python train.py --train_examples=123503 --width=256 --adamw_lr_other_params=0.0027 --steps=13200 --final_lr_fraction=0
Rows from block 3, named by matrix and row number. Rows with one number belong to one neuron. Each number is 128 + 24 x the weight over its row's rms, rounded and kept within 0 to 255. All counts start at 0. Numbers have three digits each. After the name is the row's rms in percent of the matrix's.
# gate: MLP gate (model.blocks.3.mlp.gate.weight, 512x256), inputs 172-255
# fc1: MLP up (model.blocks.3.mlp.fc1.weight, 512x256), inputs 172-255
# fc2: MLP down (model.blocks.3.mlp.fc2.weight, 256x512, transposed), outputs 172-255
gate.405 090:164135125114135133104145156099101105100153090134158086116158101134089104121132117166167113135143136125119115142136156149088137169169165170130117141133125123156150133105086143088184128104145170134079137106100142128111131111118148152104144136136117142117
gate.406 105:139148139131132138127151132087106132108072150129141160073158162113144149132098167116141118074122139144095133085139165140089162164103132132099114131120129183127138126102095102109134129159158139159147108129107119130141111117151155119154177145103131103171
gate.407 106:112113120120143126100134080139149126081087117122116121125182135125150145153146178146117148122111069117145102121080159115146134131127128078136140112146147139080118095102126138144154114138139068112158151156096123122204089148158138106127088130152138064119
gate.408 100:135160123109129129100132095167111094151079081136110160138159124100100144114103037142122130119138124117156054161127140132130159148113085131140139123143121116144166089199156100140092150095140135149126093158115149154138132135136103162116127127119144139104
gate.409 095:160156104113126093154095100121110142106138129139147182148109110158129103152179125117107150149114136121083175131148129131144087124113121134049143113139130124104126166088107087146120161161102095141143090148110140104101107113143132126165134116086139127107
gate.410 099:142133171158116127128103143120163164066122135128129134143122143133103168127113140176119146142157116105085128157111091132114098149156093159135125101138120110155116173148101161153157129130160101134083103150108141119152097131132157081113112141154104119108
gate.411 086:116158135130149149130114197183124090140111173137131106144124130105103123123157191172139114146114154116133163168116115147130135117188111120145135130164142145119118121102117121123143130153151140124154110167132141076105198113122113156087111154125115099163
gate.412 108:121138126142106103130109182096131111108155154118136157113126129116134080134128164108141077100099131145135149136118124149136095158064126152124138125071131176140158117113127079083125125127130118138163103084120095124125116191107131147118108124154103150151
gate.413 099:103115161145125139163141139172130097118174125105139139147164141140147178103174155114074088091117116142153116168147102133107093140114133126100137126194176120129114170139120141143109150132114123099107120111132125155120149142134111138154122166104139141121
gate.414 094:126138127140128137128112112135175141133110159142139137134137137100070135119088133139129113123129138144119132151147112114120145121141116160125138115140129154134159177095131127152106178143123144098084137123133127148105077071098126129144113148104148108112
gate.415 104:157115120129142099170145116124121137093146160127152141094122121182149099138109109133119118094124145153135123167106118087138116098155148106158142166074143143145143170163113146166173137133127131104142100135129139125138192144137073136121136112116132145141
gate.416 097:116097108114139146129089123153130101113163146108136133145143126148113111117131077106106148152151053144102080122139155173130134100159131123105149102138109138100123135080135094093160069123140167100133086111142176148140135134165117119122167120135110199137
gate.417 097:165099095142156091144099161086154097139155169161091121152171146147107104152113098128102136089089093133117132110138143113095123116102179132149116148104136139116125157129136122133131113156116106135153140100138108113097147093121114143133167054158096106098
gate.418 100:138142164144110144138156126184122176165097108124070158148118118115081106122087124106140103171147134127131137100104140141116107153137155122135161153112117109100152161100139089158086120092092144125139124099113122151077115108151179091159153152109160129144
gate.419 104:143101133129131136120143095149118160104105148112141151107136139127122126099131095087141184139132107117145139108169142114116099153151152129097114116089142075126125203091114103132112115206126123137068137132135162162144112128131108111168149141120117135121
gate.420 094:136164091131100147083133133180141127125100143104094144118120133155105138119116145153119118122095087104132144119131135115158132116143167141083153129116131106118127126129082112121084130150111183159117109167096121106152139132145100118150118120108103139140
gate.421 104:141132142139145114089130130145143155117165131168148143155118156132135138136131105128127142148180127117137137128113162102142143135115135128150121129133089126171169138136122078133144114104147115143141142110143080113103117150126101159151092161168143108047
gate.422 105:103110158112154126145131127110110095106136113095131174152116117133145163130106124101086124121120176153128114117118123118156145091089146140116133109095097109158124113146176098165162104081140123166140141092120108126096107082118116145092115099143112158105
gate.423 096:137107133132123122146155130130147112136104123132148114127151133125200149114109149122088129158133156139165135125090121139125164129121129133141124112166170143149105113178149139149147089119131096092127159095139155112117145129163175134124114127143162104137
gate.424 100:121098110141110129133164154123108125137169160127121085124117070073132162163111137137134156128091130159135130081154094130141114116138115126078098106121087151129152170084110128072166119110138175096149108120129113115169117158137135102127142126129131149070
gate.425 103:116118048142131173083105149109108175145120046128151102101144118140114160166131141110106136094153118129117132122154132138111162123124076125146120122155168152130135112102095115111114121112145112120164127120130097127174142140119126145149142149139132117124
gate.426 098:146144126105094169156125143100148109128162117153126119136120162131110144119098122159173132088158123124107112181166151093119100120148127137096177162163106141116084104141111099107164121138133099152102115114165148124168123107110149116131153104166099099102
gate.427 091:136130143081113124166137097132187136157119109133133077145125156164123095104133124120117161149123132167167115145121132131109132128123137129128123126113111127131142140132156098155146135132141134100141124101130115090102115131143099110083166158110139115126
gate.428 097:159152153133087129103158093126156153127192119135140116138088107133118109120097113133136100118168131123142077159101156114154105112150147117131146105152076137165119107127164149126138154133123136146112163082128147146103146101129113148090133092145165125106
gate.429 109:140085125121131148127126144138107107133133124099117093136160134152096103155121101115108118140133170170074154130110136082094182132163098153127089158104166074151171136115103149104159124111111137180110163107156127102120156122162130114127143104147134103138
gate.430 104:182089146132159130162111145131086070110176148131149157114172136141141126141131152152129116099146110152139176152140115128155140115142103144156111085121134112121118124059149108114135132106167131101141112136116089120144114124123128108112106116189131123066
gate.431 103:128159160125150080102123096149149157113114143101161106117172122166127126136143103127103096097153127124094125134163112142100148084100119135108116140104142072125147131135145113202086122150113105134138136081147140114147144120108130128201092137128139112119
gate.432 100:141086089072115159139131086159125112131127152130115126138144115085124176116136123115151120138111145106090136133153135153053104097136142172146195154139110148144098135130124136112145115100132119107102102139139133130133142112119087088087089129161135123172
gate.433 089:147143144129090104119109132091128176112128089112108133102142139150113192128158144138139127142137124128106134125138164156101096101112140131128109116117135096101144158130110135123110160156122159160160145134116107111137150089133101123153133105090136164118
gate.434 102:136114136145123157105125118127124122095151115110139077097138147123130183116168123125161108166115068121105148116165113149099140130138128138113164120136133161136100108130108108116119092166156107143128118149065130139111136114127167140142067119152130112151
gate.435 093:133158110101162120129111113086106164148122117116167122133103122138139142118108127142120172090117136166140085112135161150126129102122158120115099109136090131129079129160126136117123163107119137109184107148123130134091122112119142157101121138120122093107
gate.436 092:122155136146086124120114083142111134133110079143144099159122144139143170147110130125102175127111126081142136082144073165120122147134125129160117105063066150149128109137137147131104105091119113152141141157113073118134130140129113133154123119160074133099
gate.437 100:120125095083166131123123131163106130149111083189164123137120102125097175126102121125126121112126122115138113153094126164154123159167082099145120152089077148135123083119083104169147146086133147103115119155114107081110152158135078127141113137133162110138
gate.438 107:117141136136132127099116135129111154174133114099114109149177144115129104110134134144134140122150105134144120079132088125097094102129145165124177123157160140099124109106122139129150119170144195145179138150098119079119142115139119107121106140193137092164
gate.439 089:122095190110141147090121117134110115142072182119147085155128113131103127119087126154129112134121135164125133093144126132128170129104124093084142132106094130131101144133152163151104140084163121152106109156126149117148105153178145118146079129136151142148
gate.440 101:146125157123145108147111125165090114138137164108146154125116101120136120127110098120134159127089143167153141105118127106184154107137131154107108128075113117094135100199098121115140135155137142108101125143146134122127127136137159113153127157132089060142
gate.441 097:141131138139123121136129163089120127115108136134144093091097152147104106142149154136093121135167121136143116172117132152163136150133113126140162131148150174152116159158122128120101093101082157112115142133131100136155116079090101095118117119127133118148
gate.442 097:148095105137104167127108108138133121131152152134159144131175199127130142131103156129114133106141113113157133124125147157091087147150143194137165117123122148113122146145127094107107124111140078163127151126164105065166154097129111159122107182130122118126
gate.443 104:091144168165109117114108158090139098119170098138157122140161112129120135123121081138126154113116088158106113131113096135130099111102105123143140102171136124153105144127114076115111106100131119141100193139137090150129087141124130099168113106121137166125
gate.444 105:144114148120090095104185168155113129100141123114089126121152156113153103112125114138112150143111140097081112133127109137133134120153110098087125161146102162135141111139129053120131181140137126096163138171125149134125169108108079139161134176144092127130
gate.445 099:127097162127143084105139128143099094089174099130089123108142162112098136097163124136137198141130109081114119152133112166117109154081151126128181102118107118087128118124112120115149140149150086105106099110089156135114149187112122137135126120136152137135
gate.446 105:145103114161139098154126166124098091149119130167125131146148123094087152141132072105141162121094163118138134140139114160126142090121144138120142104113118105101154138112093150101165126185104145086124117105147164154164086118147157145131160089122113122159
gate.447 097:132143109120090125114107132157105154136156133153128135091152127157169141132117166137108113121189128148118140135061165154138166097124165132154117121139148080149139147141163118137118098084089158118139101142176129144161145146112150117116134108109133139116
gate.448 093:121127152132120114105103114120112099107144139107125148148176155143142080144154145161132119129157144132132138103125106129113074147110073119145157116154137138107122135155162138140170071153126098127156103137153125124110163151125144109104086084123177103123
gate.449 102:103135154154100142113061195156111116135154126119087124111118150151101135172141115136137164127152125133145063162105113127124110103151084167107099112142099099102138116117122164125126162136174084098180161123137144143126150139122103150174135127141109082179
gate.450 081:129117094136132119127158134153107105149130152134140115157125139089101148141149123150100126145164138122101120089124155091152136156114114126143110126120148155108138136153125158122129162115149114083137176144103124162114107112178152117129141115090141112121
gate.451 101:147105122062115147119099139100148122142109149125152125121134145126137108164138146128139109140127175142110167100142143084110132065127167132140131095128103088130162074125116109151089123111141120088120093153124090128155141085122159135075103112139135129148
gate.452 100:105140128159113141109139117160081090124100134129085125125166115145182166104141132139129096148100133090136111148138136166135121113142112109085163125122106119097145149103144128140117111127129142144129092116112152151119101127159127141111130153145105146147
gate.453 098:144148117159146127113117094114147116151132109155096077165135166101119161113129102134120117108125125135122142137121128147134115073143152129154123092133136142087131152145112087173092118087153138141102077107118150111122168121155124155147143121113146150153
gate.454 099:116122166136136148122132123143147100110098123112124150112140138163175159176122170114140164165118176114135112129108120136148134165123111130106162112087128142098195121075108098126151155130159105155139150120153102128122152123099128109092151134069152132162
gate.455 109:117102124092152126140145095135104126131123154104168139138096155116141150081127098107086143103107122093156111099108140143142111124165152121121123101109133108142124128147129139179092149146094144094109122169136153131114173157086140117100115114129128127164
fc1.405 094:125122161063110125144100126131134099148118108127129115147137172123189125131103130133172125081170128136149142152111158155122103093127136130110144138122135111140137108104123133106090166136142067123113140144123138113141146116112140133091157151143126144157
fc1.406 086:096104113130144129112082123115121147167134152158147098142083123122075158131126091120151164166142143073127127147123135113164091110140124113126124137115111112114124141104111146107124107125131118162114128139154141147139112145143103118116107121166137130082
fc1.407 100:129098110116092156098135154095134196128133173120131136163117114126106135134077112109130129111102128154113157114124111132147113120133082123097131114116167111166126141140074120093114129117123119120142108114119171147114135151133122152092160134106149120139
fc1.408 103:147113109110167153141163100165136124113102138122125132081095155105122171110113140160125119116141140137150166119119143128159148107119129151109119122100089145140167121076113097129112127130127124159145087135119115166127126098135120146108147142101138117125
fc1.409 083:178114176102152123185137090160098118124131156094087167104159112128132096148160117141094114144079141111129132140148087131104114121114125121151141116105132134145152135139114142086148164136109104124164145147101127105100077111135120120127138125147137130112
fc1.410 100:126171114082113135137091118135117161134080115113133139123113078078175118127165130110114104128120098148125113094149153158130123113124136174117133149136137175129148162097133149140101079163131139125141145147096113119154136224076138129170132135101111174124
fc1.411 073:150108129089161116097124069087121113131119128147097100127165154070084097137110126112101132134133111076127121128112108163151101165119130151124125102141122134115102121130139130127123131171133123166092171132132150152145077132147143128085140145162091163107
fc1.412 098:099103185090157104118160091116126140146051152166104089137138118127098143150171128119122123094110135143097143162137142155100142154121103136136112131163108107104131100139167156122148145086138139131120115149142181143113138110134149143133094119147113161124
fc1.413 097:106105138147132133108155094125139120161151114107169100137135108112146125135142104129155175103104119127134123117153124133108088108106125131144109144138135145107097116140160132149117169132153138134153125141173116127115127165120065122118076112163143124156
fc1.414 105:159119106116134116137197112144137106140119103136128083113155152122152138113149102158155115128172108151165171118145109148092145096131120130092149129125152180136102112125108118119139136169151135134132133169115068136116154131146160154146115138110102094137
fc1.415 105:110146150168139126129119136133135123107094092111150116112151145145142140106064109174130126160120117121132136121141173133111105104118111104145157121092137097134093174136109116139153126131157099132100122121157098167106147156102100136128128132129180145135
fc1.416 099:132126111160086128137141125139138108167106120093153155132130111130102154152173113156147077125115166102131119111123153147113135150120127172148157143096105129139138126072175110159196118118148134133181163108174145154161138112130130108143135160114099120133
fc1.417 105:124167144143147172139085117139125130119135155147134130106149117096153107122107172121103164160111159116142136138127076125145124119171162113141134117107125125131086118118128144107110128178111150173162105147175150121123141098108128158166089114143090092108
fc1.418 112:159134152132150127157104186144122160122133135142102125143136134115122142171108097125132104167140121110122143103134160116149130109145139098169078128152122082132124148135123103132162097126085126107110136134099155136121111180165158129136142083190102112122
fc1.419 101:140107111139131111112102118103146162155144097135174127122087127136111098159141114091166128148086142133116140107141129125139148125111085121093137114133136129119135152142105091104160165162127067076109137094150158115084144073147105120174099119122133122100
fc1.420 109:124157076111113150117130152164108197133094097147099117139166130115101109140127097118128151133089093109106123112134120132136107143124128157123088137174105134117135116131131095153134126103132167105147118173096114096102130136165131126139126070115129164131
fc1.421 099:162105130097141107142143099172133094129137108134123145158103155146210143135123124121139090105128126111095127135108179108104165125128094153143144155103127113147158133153129158145152150127154115149103090150176080109112139125131134150120149172113094085105
fc1.422 102:182099165130123157119126110161106089166126155182104070140149131161133095139161128160102133112135164132133134141147096117130118158136114128155160120156093151097133163110133101134140126116139116145145154142119121108138105125109169124191127144089097073141
fc1.423 099:105127150099160119103135134078119086121137149186137115084137135117109155145105118165099186088155088156090118121108129115128097151126088105136116139051091065097152134097131119115106099131134113137085098087119139175124156144159140116116152120143098171114
fc1.424 106:157117115144088126150142130131102131129157120111209101105106081094140121130152098143094146149154091130146115080153149097125101151096147099152143138111149125097084147115129171102141163131150159157153120104141119139113133175190134093126181157138147127099
fc1.425 111:113145103153155154138139111209174117167151106128121126124174158154155070122124151165118115160114144169107125159155119127131129135099131091111119111094153109155144064119136177131177106138104095167094138123127094129117138140146163113152157114117137170148
fc1.426 109:150146142113118151120145136145120130119145144145159123136097082131139128074158123131117090132131098096088126148112110151127141127131125110137098124150141121176109145105128148125074152100113150124130087111109140131126155108110090144142156164133126111128
fc1.427 091:162178128121111062156111097151106140085115100151102133137131066100134101118137133146115145155163145155141129124151159118114132127122103158120159107145103120101113172139170114119093132147136139092119146133127113095117120130111155132115137116119179110100
fc1.428 099:131102179117178099122096147145107161094140155129126120142142154083115134110130109155152101130129133119154153159113132118084111119163137161095130104133140142117127092130157123132098151140154112129124143139153106147129103176220103107118107146099150152130
fc1.429 106:136132114162129143112172087094134129144148127152167145159132114140162125097165149127141144156111135149128162092065150094125121128133159154138123126117084145110130098122088143120141157108131078123112067133164141131074123102140163146137135120149114127118
fc1.430 091:182122140116110126140113112118149103118155150072088126119101123127140133174129127115091130110147090129124119132132094087132175124131139108104076107153144085124164161105144129124166138158136137177118105153115159116138120118131073102125123075128101105112
fc1.431 103:089119136130107126144124111117167104139155160127145147143129121136126123143120155161080124146125066156122129139101117134133076092099102163119098100099163102113075176103121101134071153125161155111154118143067136122124137123142127139122122114151156159055
fc1.432 098:123139143113162103100140133123173109123121078145133148143113125182106146176118128111153096168165131114105085111096198118133138155120129158182149115107106107155115108117131093131086079177151127128117170122109134121133104148100127171135160105178112151156
fc1.433 079:131112125148158117097140114175126119146120157141099124167113104105130160122148157162170102164122134132158084142141115126132123162136122107160114142109094109104112150159144120121172139139115116134131183155133153133121116182148198142118179130178129131162
fc1.434 108:154141109108170129126142163101126113125124092144138159177143113096149132137175137099133141115098186132109087132111159133128179133182103100110082139151158125132085148133112141145125114154139120117100166082109120111112158148134120096110141147102106105128
fc1.435 103:120102142112185164132161160120134131104154128137125099108111159116096163149076128149167113122087132113102130128084083117160146154120096105157137120115072120155150150108105131097105109122173147131097119138082138117135111137116160139100114123094125116109
fc1.436 086:106086110134114134162122152138120113121110137149103109079112130114137166134153122123146136102130121166135122141117106127104129125184121144153117099143113161120086144116145102110085115098147163147111116112128117116136151084063141118082137134125124131159
fc1.437 098:136138128109125098113158115149111112155080151150149095091121141161162120133114154097172111132134136156130141112156153108117130109104155142085114127130094110115122083122127155126095119115105143135120145108122107129114149110151121130136135104144117165108
fc1.438 087:108143144102130136119128165160121140133181125130159171111144115166085160140137087144155121139145087145137089062175112076128143106097126151125133101157110124126133113148141086117125125157129169135128134139107107108143127118129125160111156140154101120131
fc1.439 080:118091135098183106120130100159139130136139115093121116141100125147156176086142096140098106113154124105121146093128123142150114090113118114155102146099122091154157133163114119119097151183118129122114124139137124101134109128162131149130129147125116123146
fc1.440 115:168147117138138099133114120137147140111115137122098149124102115118114107117112123139182093101146185109148165142096139126097157180113132141136114094153128111156118187134138126141115131198118077146133116118127140125110103097109135147108113163118114166093
fc1.441 104:122136131133116121153100107142149132122096155151132144107135101133128131131139152124124158072129155140137144159142107173110147127130102100110123147142114116117160115089140108153171131156073131143133162138167123113132140102134125098122114132105165144079
fc1.442 093:160147098100140132147146156090066133111144138114108138061109120140100172133155096154131128111081127135154125079157160125151165133092115107156080101151161082116120203106124128112185162176098137142147117145115142131166134161113133160118114182108167117185
fc1.443 098:159169102131128083099127142109107138136082093126155105065135096106161150145142131154149109120124101104148111159107136115197122104170155145139147132147138137134131112164135148126088136153164157137114141154142143152142123140166133096118129127085135138114
fc1.444 094:162159102137160103129121143164144149133114156111111133134108082136147102136145135148107091164115144104152148092107179155127120140148148134086128130088135133125151140149129160075156109146151168114109090140134120122136132127143119132197112154138168126095
fc1.445 084:156133148161133147105141122118139154091158133142090122110110127132140123144115134102104143116137115174144126111138125151133163159104117162142125124113136121080149140167125116135129149144136109106110140118133146144128147155113108135121145126127182110158
fc1.446 109:158154120104145121149101140151097159124115160121165110157132118085157137091140162164133119145119095136110117164104115129127110109126116165112157134146169147142120128127113146156108130128140076134109113101130108134137128131093142122158147128175156144133
fc1.447 107:124153149139131075134171124127127166129114189123163139126163123151140119093125121141098116126105087117108115100162113102135113143157157143080149121092147124145133149157136146113126167117109136128108160121104097156105158165163144147155159106084136131139
fc1.448 091:140127131136134176143153135156117161103182102177123149139156106120097147152154110115101156138143125124162107080139156130111130138108110131142132135130099179119071173141163131054146134156183177131103137120144145146118125117189110150126108140105105114113
fc1.449 101:095079122160106133165124095145128119144143152121105115126077111128126145071171139111141103121154161118128122139123167099097125153142144138117145153143095152129165165139133105112108083096172130133128123115088176144102123135151134145145145091131105105066
fc1.450 078:124206108154097151165095122120096127108087163119115151153135150146167126127103123085147112131097109106102131140138092143162133101144091165154121100095131146104131103119149124159103135131086145116115108166161118112140149178130088141153139154099128095138
fc1.451 105:103143143124168078127174099138115100132097133143136096138146169119115163112151114138116100115088143138139120147101130172111166146178127131121104055127171109141146132165092129158090120142125130098140164128134081150135167102138093163119154099108135107162
fc1.452 104:116157135116153082147132153124130131144107120139122161099121148120137146126113080109071131106159112184134158099152126115136091138156103131155103177124112118125107118125133119146127121160151162140163119092115093129150146172135122126161164124124139118153
fc1.453 107:120115085102125125130134080111123114143149136114134150130173110109150128090164157129135123127158136107097067101120154109129149146125137130184130095087123111155131107173132120148156164131153114114152138114110116128128097160145131105094120119130120146113
fc1.454 106:142146130149113112083134077136091068139101150151144165125162135148123153121145168114131144111131154151146108149125138168143087132175109100131118141127143091127092098101123126160151138098132141124135148137116112121168129092122156151103130117134155128115
fc1.455 103:141147168150140130160072109154123137148103075091103116115082156122129136111130138107110122123111126123113132133137127124113107149135132132131131119146154106102098201136118132143125131167121127111128135167106120105133153106148155074148155129085173115143
fc2.405 100:138145111168151133167144108137105159168123151134128133097136100102078175118166158125099159145134108084102077116121136139115096143107176126069121185094144138124141152109162129136109103110120161088086120143133123133121165120112137132151084135125149145155
fc2.406 092:126087143125157145125069108116124105138105081130152135160156124102136128128094137151124112108149127179179118123106110134114132112143116156153116144150128107118119084138113139107128159170119104127069109109111157148111147173128141118107115113121144113135
fc2.407 101:155145155102151103144121052101080143137157126106172097110109142114106129122128128104138161135128107059158140112135127119134146132157130138139126117166155180094110072142148169135116102124108141134135099133094126135151135139157133112119092121138123152119
fc2.408 097:161146117109118122120107121138128154167193148119179188148124125114142110123179121155099108175058138130102089179119150138124121110144098163122140121157135131148114130146115114132066148135121107116112154116135118110107137161149128115131124126139114090161
fc2.409 084:124067069152156101117136141138120140098121172148160143135103130137145110102132122114095127117133158135159170119109090142126120091135123117165122137105106122119114119123155110091131074109113123111099197153132108136125145094126126149143119177155152143115
fc2.410 094:135130172107091116116127154141134139130141100148130120118138136146114068136141107100089146137128111118126176160116132123138092125107112145096133092127151094175104104132151169100161139122128109111117154101115156132137152072172113113106122103178087078172
fc2.411 069:162117124118154121149124119155101147148124141158122145102161109131097121127145114121166126121166159153135139119124106112139148158140101091147150140105122150139099143133122157149127165154093129091157150112134140105113178139159110132125176121170153114102
fc2.412 096:168127079129095101121106156130112125160132159127174091099092150121104118094086067102126133106166099115159141124143094161125133106094128146120129080099127144116142102126149134146098167159135132135141143146160155153113129192098091162107128111116120109134
fc2.413 101:118128134103159149119163186182103132107127118133105170114143123093155166155114111122104089116144110106131168148159091180109149132097121136126153135131107161133089150147145163117146098124101150103121075110099149101126126105108108101118138132110139149113
fc2.414 095:111143131117134143119103117129162121086134110154123163164127128147143131104102105148122074102100152132096109103137152115143102164139153130149111130128064133121084106172130133110142070097131133143141108118152183126157075151119102096111134105160138115106
fc2.415 094:150092133128134139146130119090160127156117151153150152125166123147174131123102112117131087106131106121121141141122121156119119092145138154142129134098158162116172129130162126137132130101193159139169133129090132113117134071112153135142115083052085151126
fc2.416 099:135069121143140098124087145117106143118168098102108116087135120102140130137128143086150111159093119188089159159141119162164103105098145110070113114128134134122164099146077138153101126137144142149115128133123099182146145167148115129108150103146151143115
fc2.417 106:146071105157127067104148153089120104134117125117094129148105145164164165107140118106094082099146144162135147116149117142101122121098131144135160134153120125143129169104130133142108134146139127110101139118165130153155145141140128102144154170156152175149
fc2.418 109:148108118175101128099130127101179102159151139108133132118134080092146144111145114125082151096134175118142131154121107147121147153133127143112114119111071141129108103174141160109094163139168161136149096133162129097172124133090158116125104137136163122115
fc2.419 106:107122150116110076099121147148144101134140156135134139169136143129172138169153133096136106105178133148141126136101135110180092102086144118103173161157110096150123142119180153129124124098105117154160114155133125162084136117132156119115137129086134146125
fc2.420 117:174107116120164115119093118135153089090130102127148143143107153179158159088160118135162122150128162119141123155144137115113137107129125136123146126133178116107084116133107203115121118117139130119108153095119122165143129074171099152121117149149157108127
fc2.421 101:151135123148124151136139117113096133156126123118124097128151124115144113101144114148085124135169160134107147105157124123126100107165160128124124108094147092082136156120123184128141123118120126122148100128134080133131160124125170107111145108138147060139
fc2.422 103:143108141089146086118124111117123128150123104124124141095139140132121092112144129117153122143166074115156110138084152160134139091118168090110082121138137096129114173143138150130124110160164122134138136127171185163089134142113090129078118120074154131103
fc2.423 093:112074151165098084128144133143143138127130120174114171151117107094138134154155090123160159127138091145113088113094091141120159116118171164129154155139106196136107137106151121115183115133120134145140164093111113135144115111149113106106155150150137148162
fc2.424 100:091143133125165060173119123109147110128148096203130126087164193160103110143119135115119116086128145115152161129084129125149125102137126165123119096123096122166102084144089143165099127154107121134146125098137111138148119141092098148138155115140161116148
fc2.425 102:087133094161097078151144114086133104113144139116109122126094144114163137123155082131135144107158138137191145109126115113159115158142164133158119118142133112128135144155118159131148135141120164115184126148144125121104114132111142128113161164108105107121
fc2.426 117:115108102144099112159111140126087146155109119164126142114140114138134146192098146114118134128136112112126149109118129151138155139096114148151120111084128101135154138152161127107095151053158108078102152128153136148100122133124126188139115147175164176155
fc2.427 088:119130114101141122072158147101133165112091139113143119149103100125167116075082131137119134095122097129093147152098101120123130133110088126110066132163151142110154158116135095162135137133140144119135112135158116083161098126087168110149159139117104124144
fc2.428 116:175122162112134138161110148120129085117135096155136110064172140149109123144144141136063109138145142105112145121154151161109132140167129128118130165102142128132133158115091058131131144120119112130117135146131141107101150130072161136135122139159127136089
fc2.429 102:138109128173126160143140118111109115138122086147153136104141141171079114114162162122181108115123123117159142146125134153153130142118125145125121127117149082106074116082127158114108136162161141143105149126162125111123115135141156136139167156124133098099
fc2.430 102:082144136139127122129134143129114127136127197133090148136100143141113095122124148092106122130103103154156149093149141102121142165083124137119118140177156167129133147155155105158126117077140109126138132118131105093121112101139126093142079148126144160095
fc2.431 106:153133129111101124122187104136097106111116133148130148148124142120113108186130124134159133153147166135138114132137150117194138114158132132155112138132106113128108126135162152049180130110103125132146087103110129116132140155141129098100144110130138166127
fc2.432 100:108132158132134124138156158128133124164130134094144160121148122101144137152144166139118144133130129165132175149151086133145110126151116133093166143148121150081144156098132123148122123091135125124176083139109140098145121182139108143134100080118130134136
fc2.433 079:143140153137138164114121191117186159141128135152137159125113120107151140130138155123117117119115153140149165094148140148135102123166123143085153088145127143147121178152145136086125123150141114124139181063141140156086100161112133137194122145143094131142
fc2.434 106:089104157142154099133116135088105141097126197108117096145122133125136135119125149137121125112141097141140127110143144132102119143102115127137130124150098138133119121111094155109121118142118118125130115162144136187101117088129119144191113096134125133133
fc2.435 089:136151136132096093182159112113140123134139103117142167153150128137125133148143160121134115113169174118124130108077115102130112119104128147119103166129107110132139166113148150140113117113130105092111123118157086136120111115104121183134156168162142169125
fc2.436 093:167126151103128122161174160099153110088135141095151134153131128124172128151113126160089136112151101182095134112121119113140102121167095090108143149094162125119125142115130081153135146136131134122139156115163151135156123108148127135143162163155161175157
fc2.437 091:097102101128101130156176146160096131152169109091152102135153090119103133119125099147149153108129172091115121084130116120121145125148157137122113115109152100126104154140130145153116160102146122112104129113134116109104099105072183112105107162124150131129
fc2.438 097:135122145147122179126115087129154116081133142131121092114153122090140106125096121104139090149141150117138159164110137108113191095113092124115104088103185104093126128153114108153106139146115117154124071102129132147119162110167114125087124107133122127141
fc2.439 080:138118152132117124083130124134109082143104113122084104139091154138122148092083115127104139128119137140117108099144091119157099157115103119099111133160162089116119106107117109172109121114103126132117121124154106134143096144126113141155112106147184082146
fc2.440 106:083147128126087125110163177116121139120172140173130147133138117118135173124112191140089130139116142123142126105115127153114150123121126155120122163109139133102111114130127156099127156122102140127109146125121108095120098169150113136162132106132125084097
fc2.441 100:130137125148146124142131105137146153158144092129125153112101068140151184163149110112165137143129158099129094124109127096146127080109145110159150094165130145142107130123163149099151149143173124147088135119136091102163123098120161160118121108115121155161
fc2.442 091:137166150122090132115109108146165127127127099100111083156167160134129116134111155174080106144106131120132122100153148117094148170104113128148121153126132129130132153104152117175136119119129116095107156153142163113118124108137141130094129095111119096106
fc2.443 096:084096120159140102114147127116174144140146132135125123121089135150122118140101114125107094149102146132101161094145130109159143167120144137112119082130114122134134161105117089138159102109110152077094133154108151088097151144125131152156082170130110135136
fc2.444 089:111070092121121124149121122116117137082148144122162130189076153085089138116111124121089111082137122101116119121152120142093140105102112114130177101110129107149143157148100152158122094160151123147119148113133139089154122153129172106081153124136135122125
fc2.445 091:107117106108102148109159132160145143087116165136114119149124142120153105132098133186150143139102154113100092116161133117151119142137118181146148134134102108127160124131110105166088157111138110091134104108091115127141147136119149148109107119083105117166
fc2.446 097:138141111123113118134143149141145108171091129136107087122133148143084110148167086132111151113067132086127150154152147184146145139107127132142125085143120100160142192160082113109151107139123127136144108129101135150136126104119123142142123114127098166127
fc2.447 101:139134111173141142109088122161132102113145111105101154144138129122127147084107134152080148136099103168130157139080113124134118118094134114132150127108136116182081161089144101153091104153122117107118111144133111136131127105146126116101085116140127108141
fc2.448 086:100118130077135154142095107102124108095108135141124103139133096121142104120117141114145116084131139109128159177119111123131161149133142164148154146145073152129130175097107148107123166090129178124118120145115137149122107143138157143125114137104104145136
fc2.449 103:136147100153133144114145111138143142094148106102102153153149130153124128136167109110182121153130135150154134088148125128114127107149145111128117150118083130137123112196148103107138129109080113130140141128156108142089134158126122145142125172114134151127
fc2.450 073:156125119093146138155124116143116137072149105127102109150145128156077141161135111157160120143113154120125173123121147114128155070148188115096102163107182144105108140135115136102171123165148109114122089164153136163141145178163155148112116119130137097120
fc2.451 101:126170142132119152167161155109141141118142123152101154116100113146096104100144114122118130105121117126143113097117157139115093170100136133083151166128122054129113131122144161153122135122095164176159110077106165114145193187152134097132111132135146111124
fc2.452 102:105107138136123121151151092141154140137130137125119088147174130139166142131106159088156128133092153077135118128124122157117106118117117113058163153144121164107135138113110105148119117108103084174145137134169176150115139110124158158076082164133079179164
fc2.453 104:123145167139065080128092149126140091128123117098163131124157104120137147127103105159106157151134134169152158139119136139145091116156110194127134147152098144145149169082129143091126098144124100103106138137151115150154144117142167122137103128186118114099
fc2.454 096:129116104127110099141169114086150124138167117138137114141135136111091113135150076142139171129087121140145145130122113060154086106073167141137163074145104121136120150130113139160074131081152103125113126147122098157137098141131145078163099145122141143131
fc2.455 107:125110142166113153113092134149097125139132137147148128150176154103135091160130177144138148094120145131093144127134114111113178152099170128143094121108132150153133168125135164101119148100115091137161129109088164136125144148130142054114108104140120113108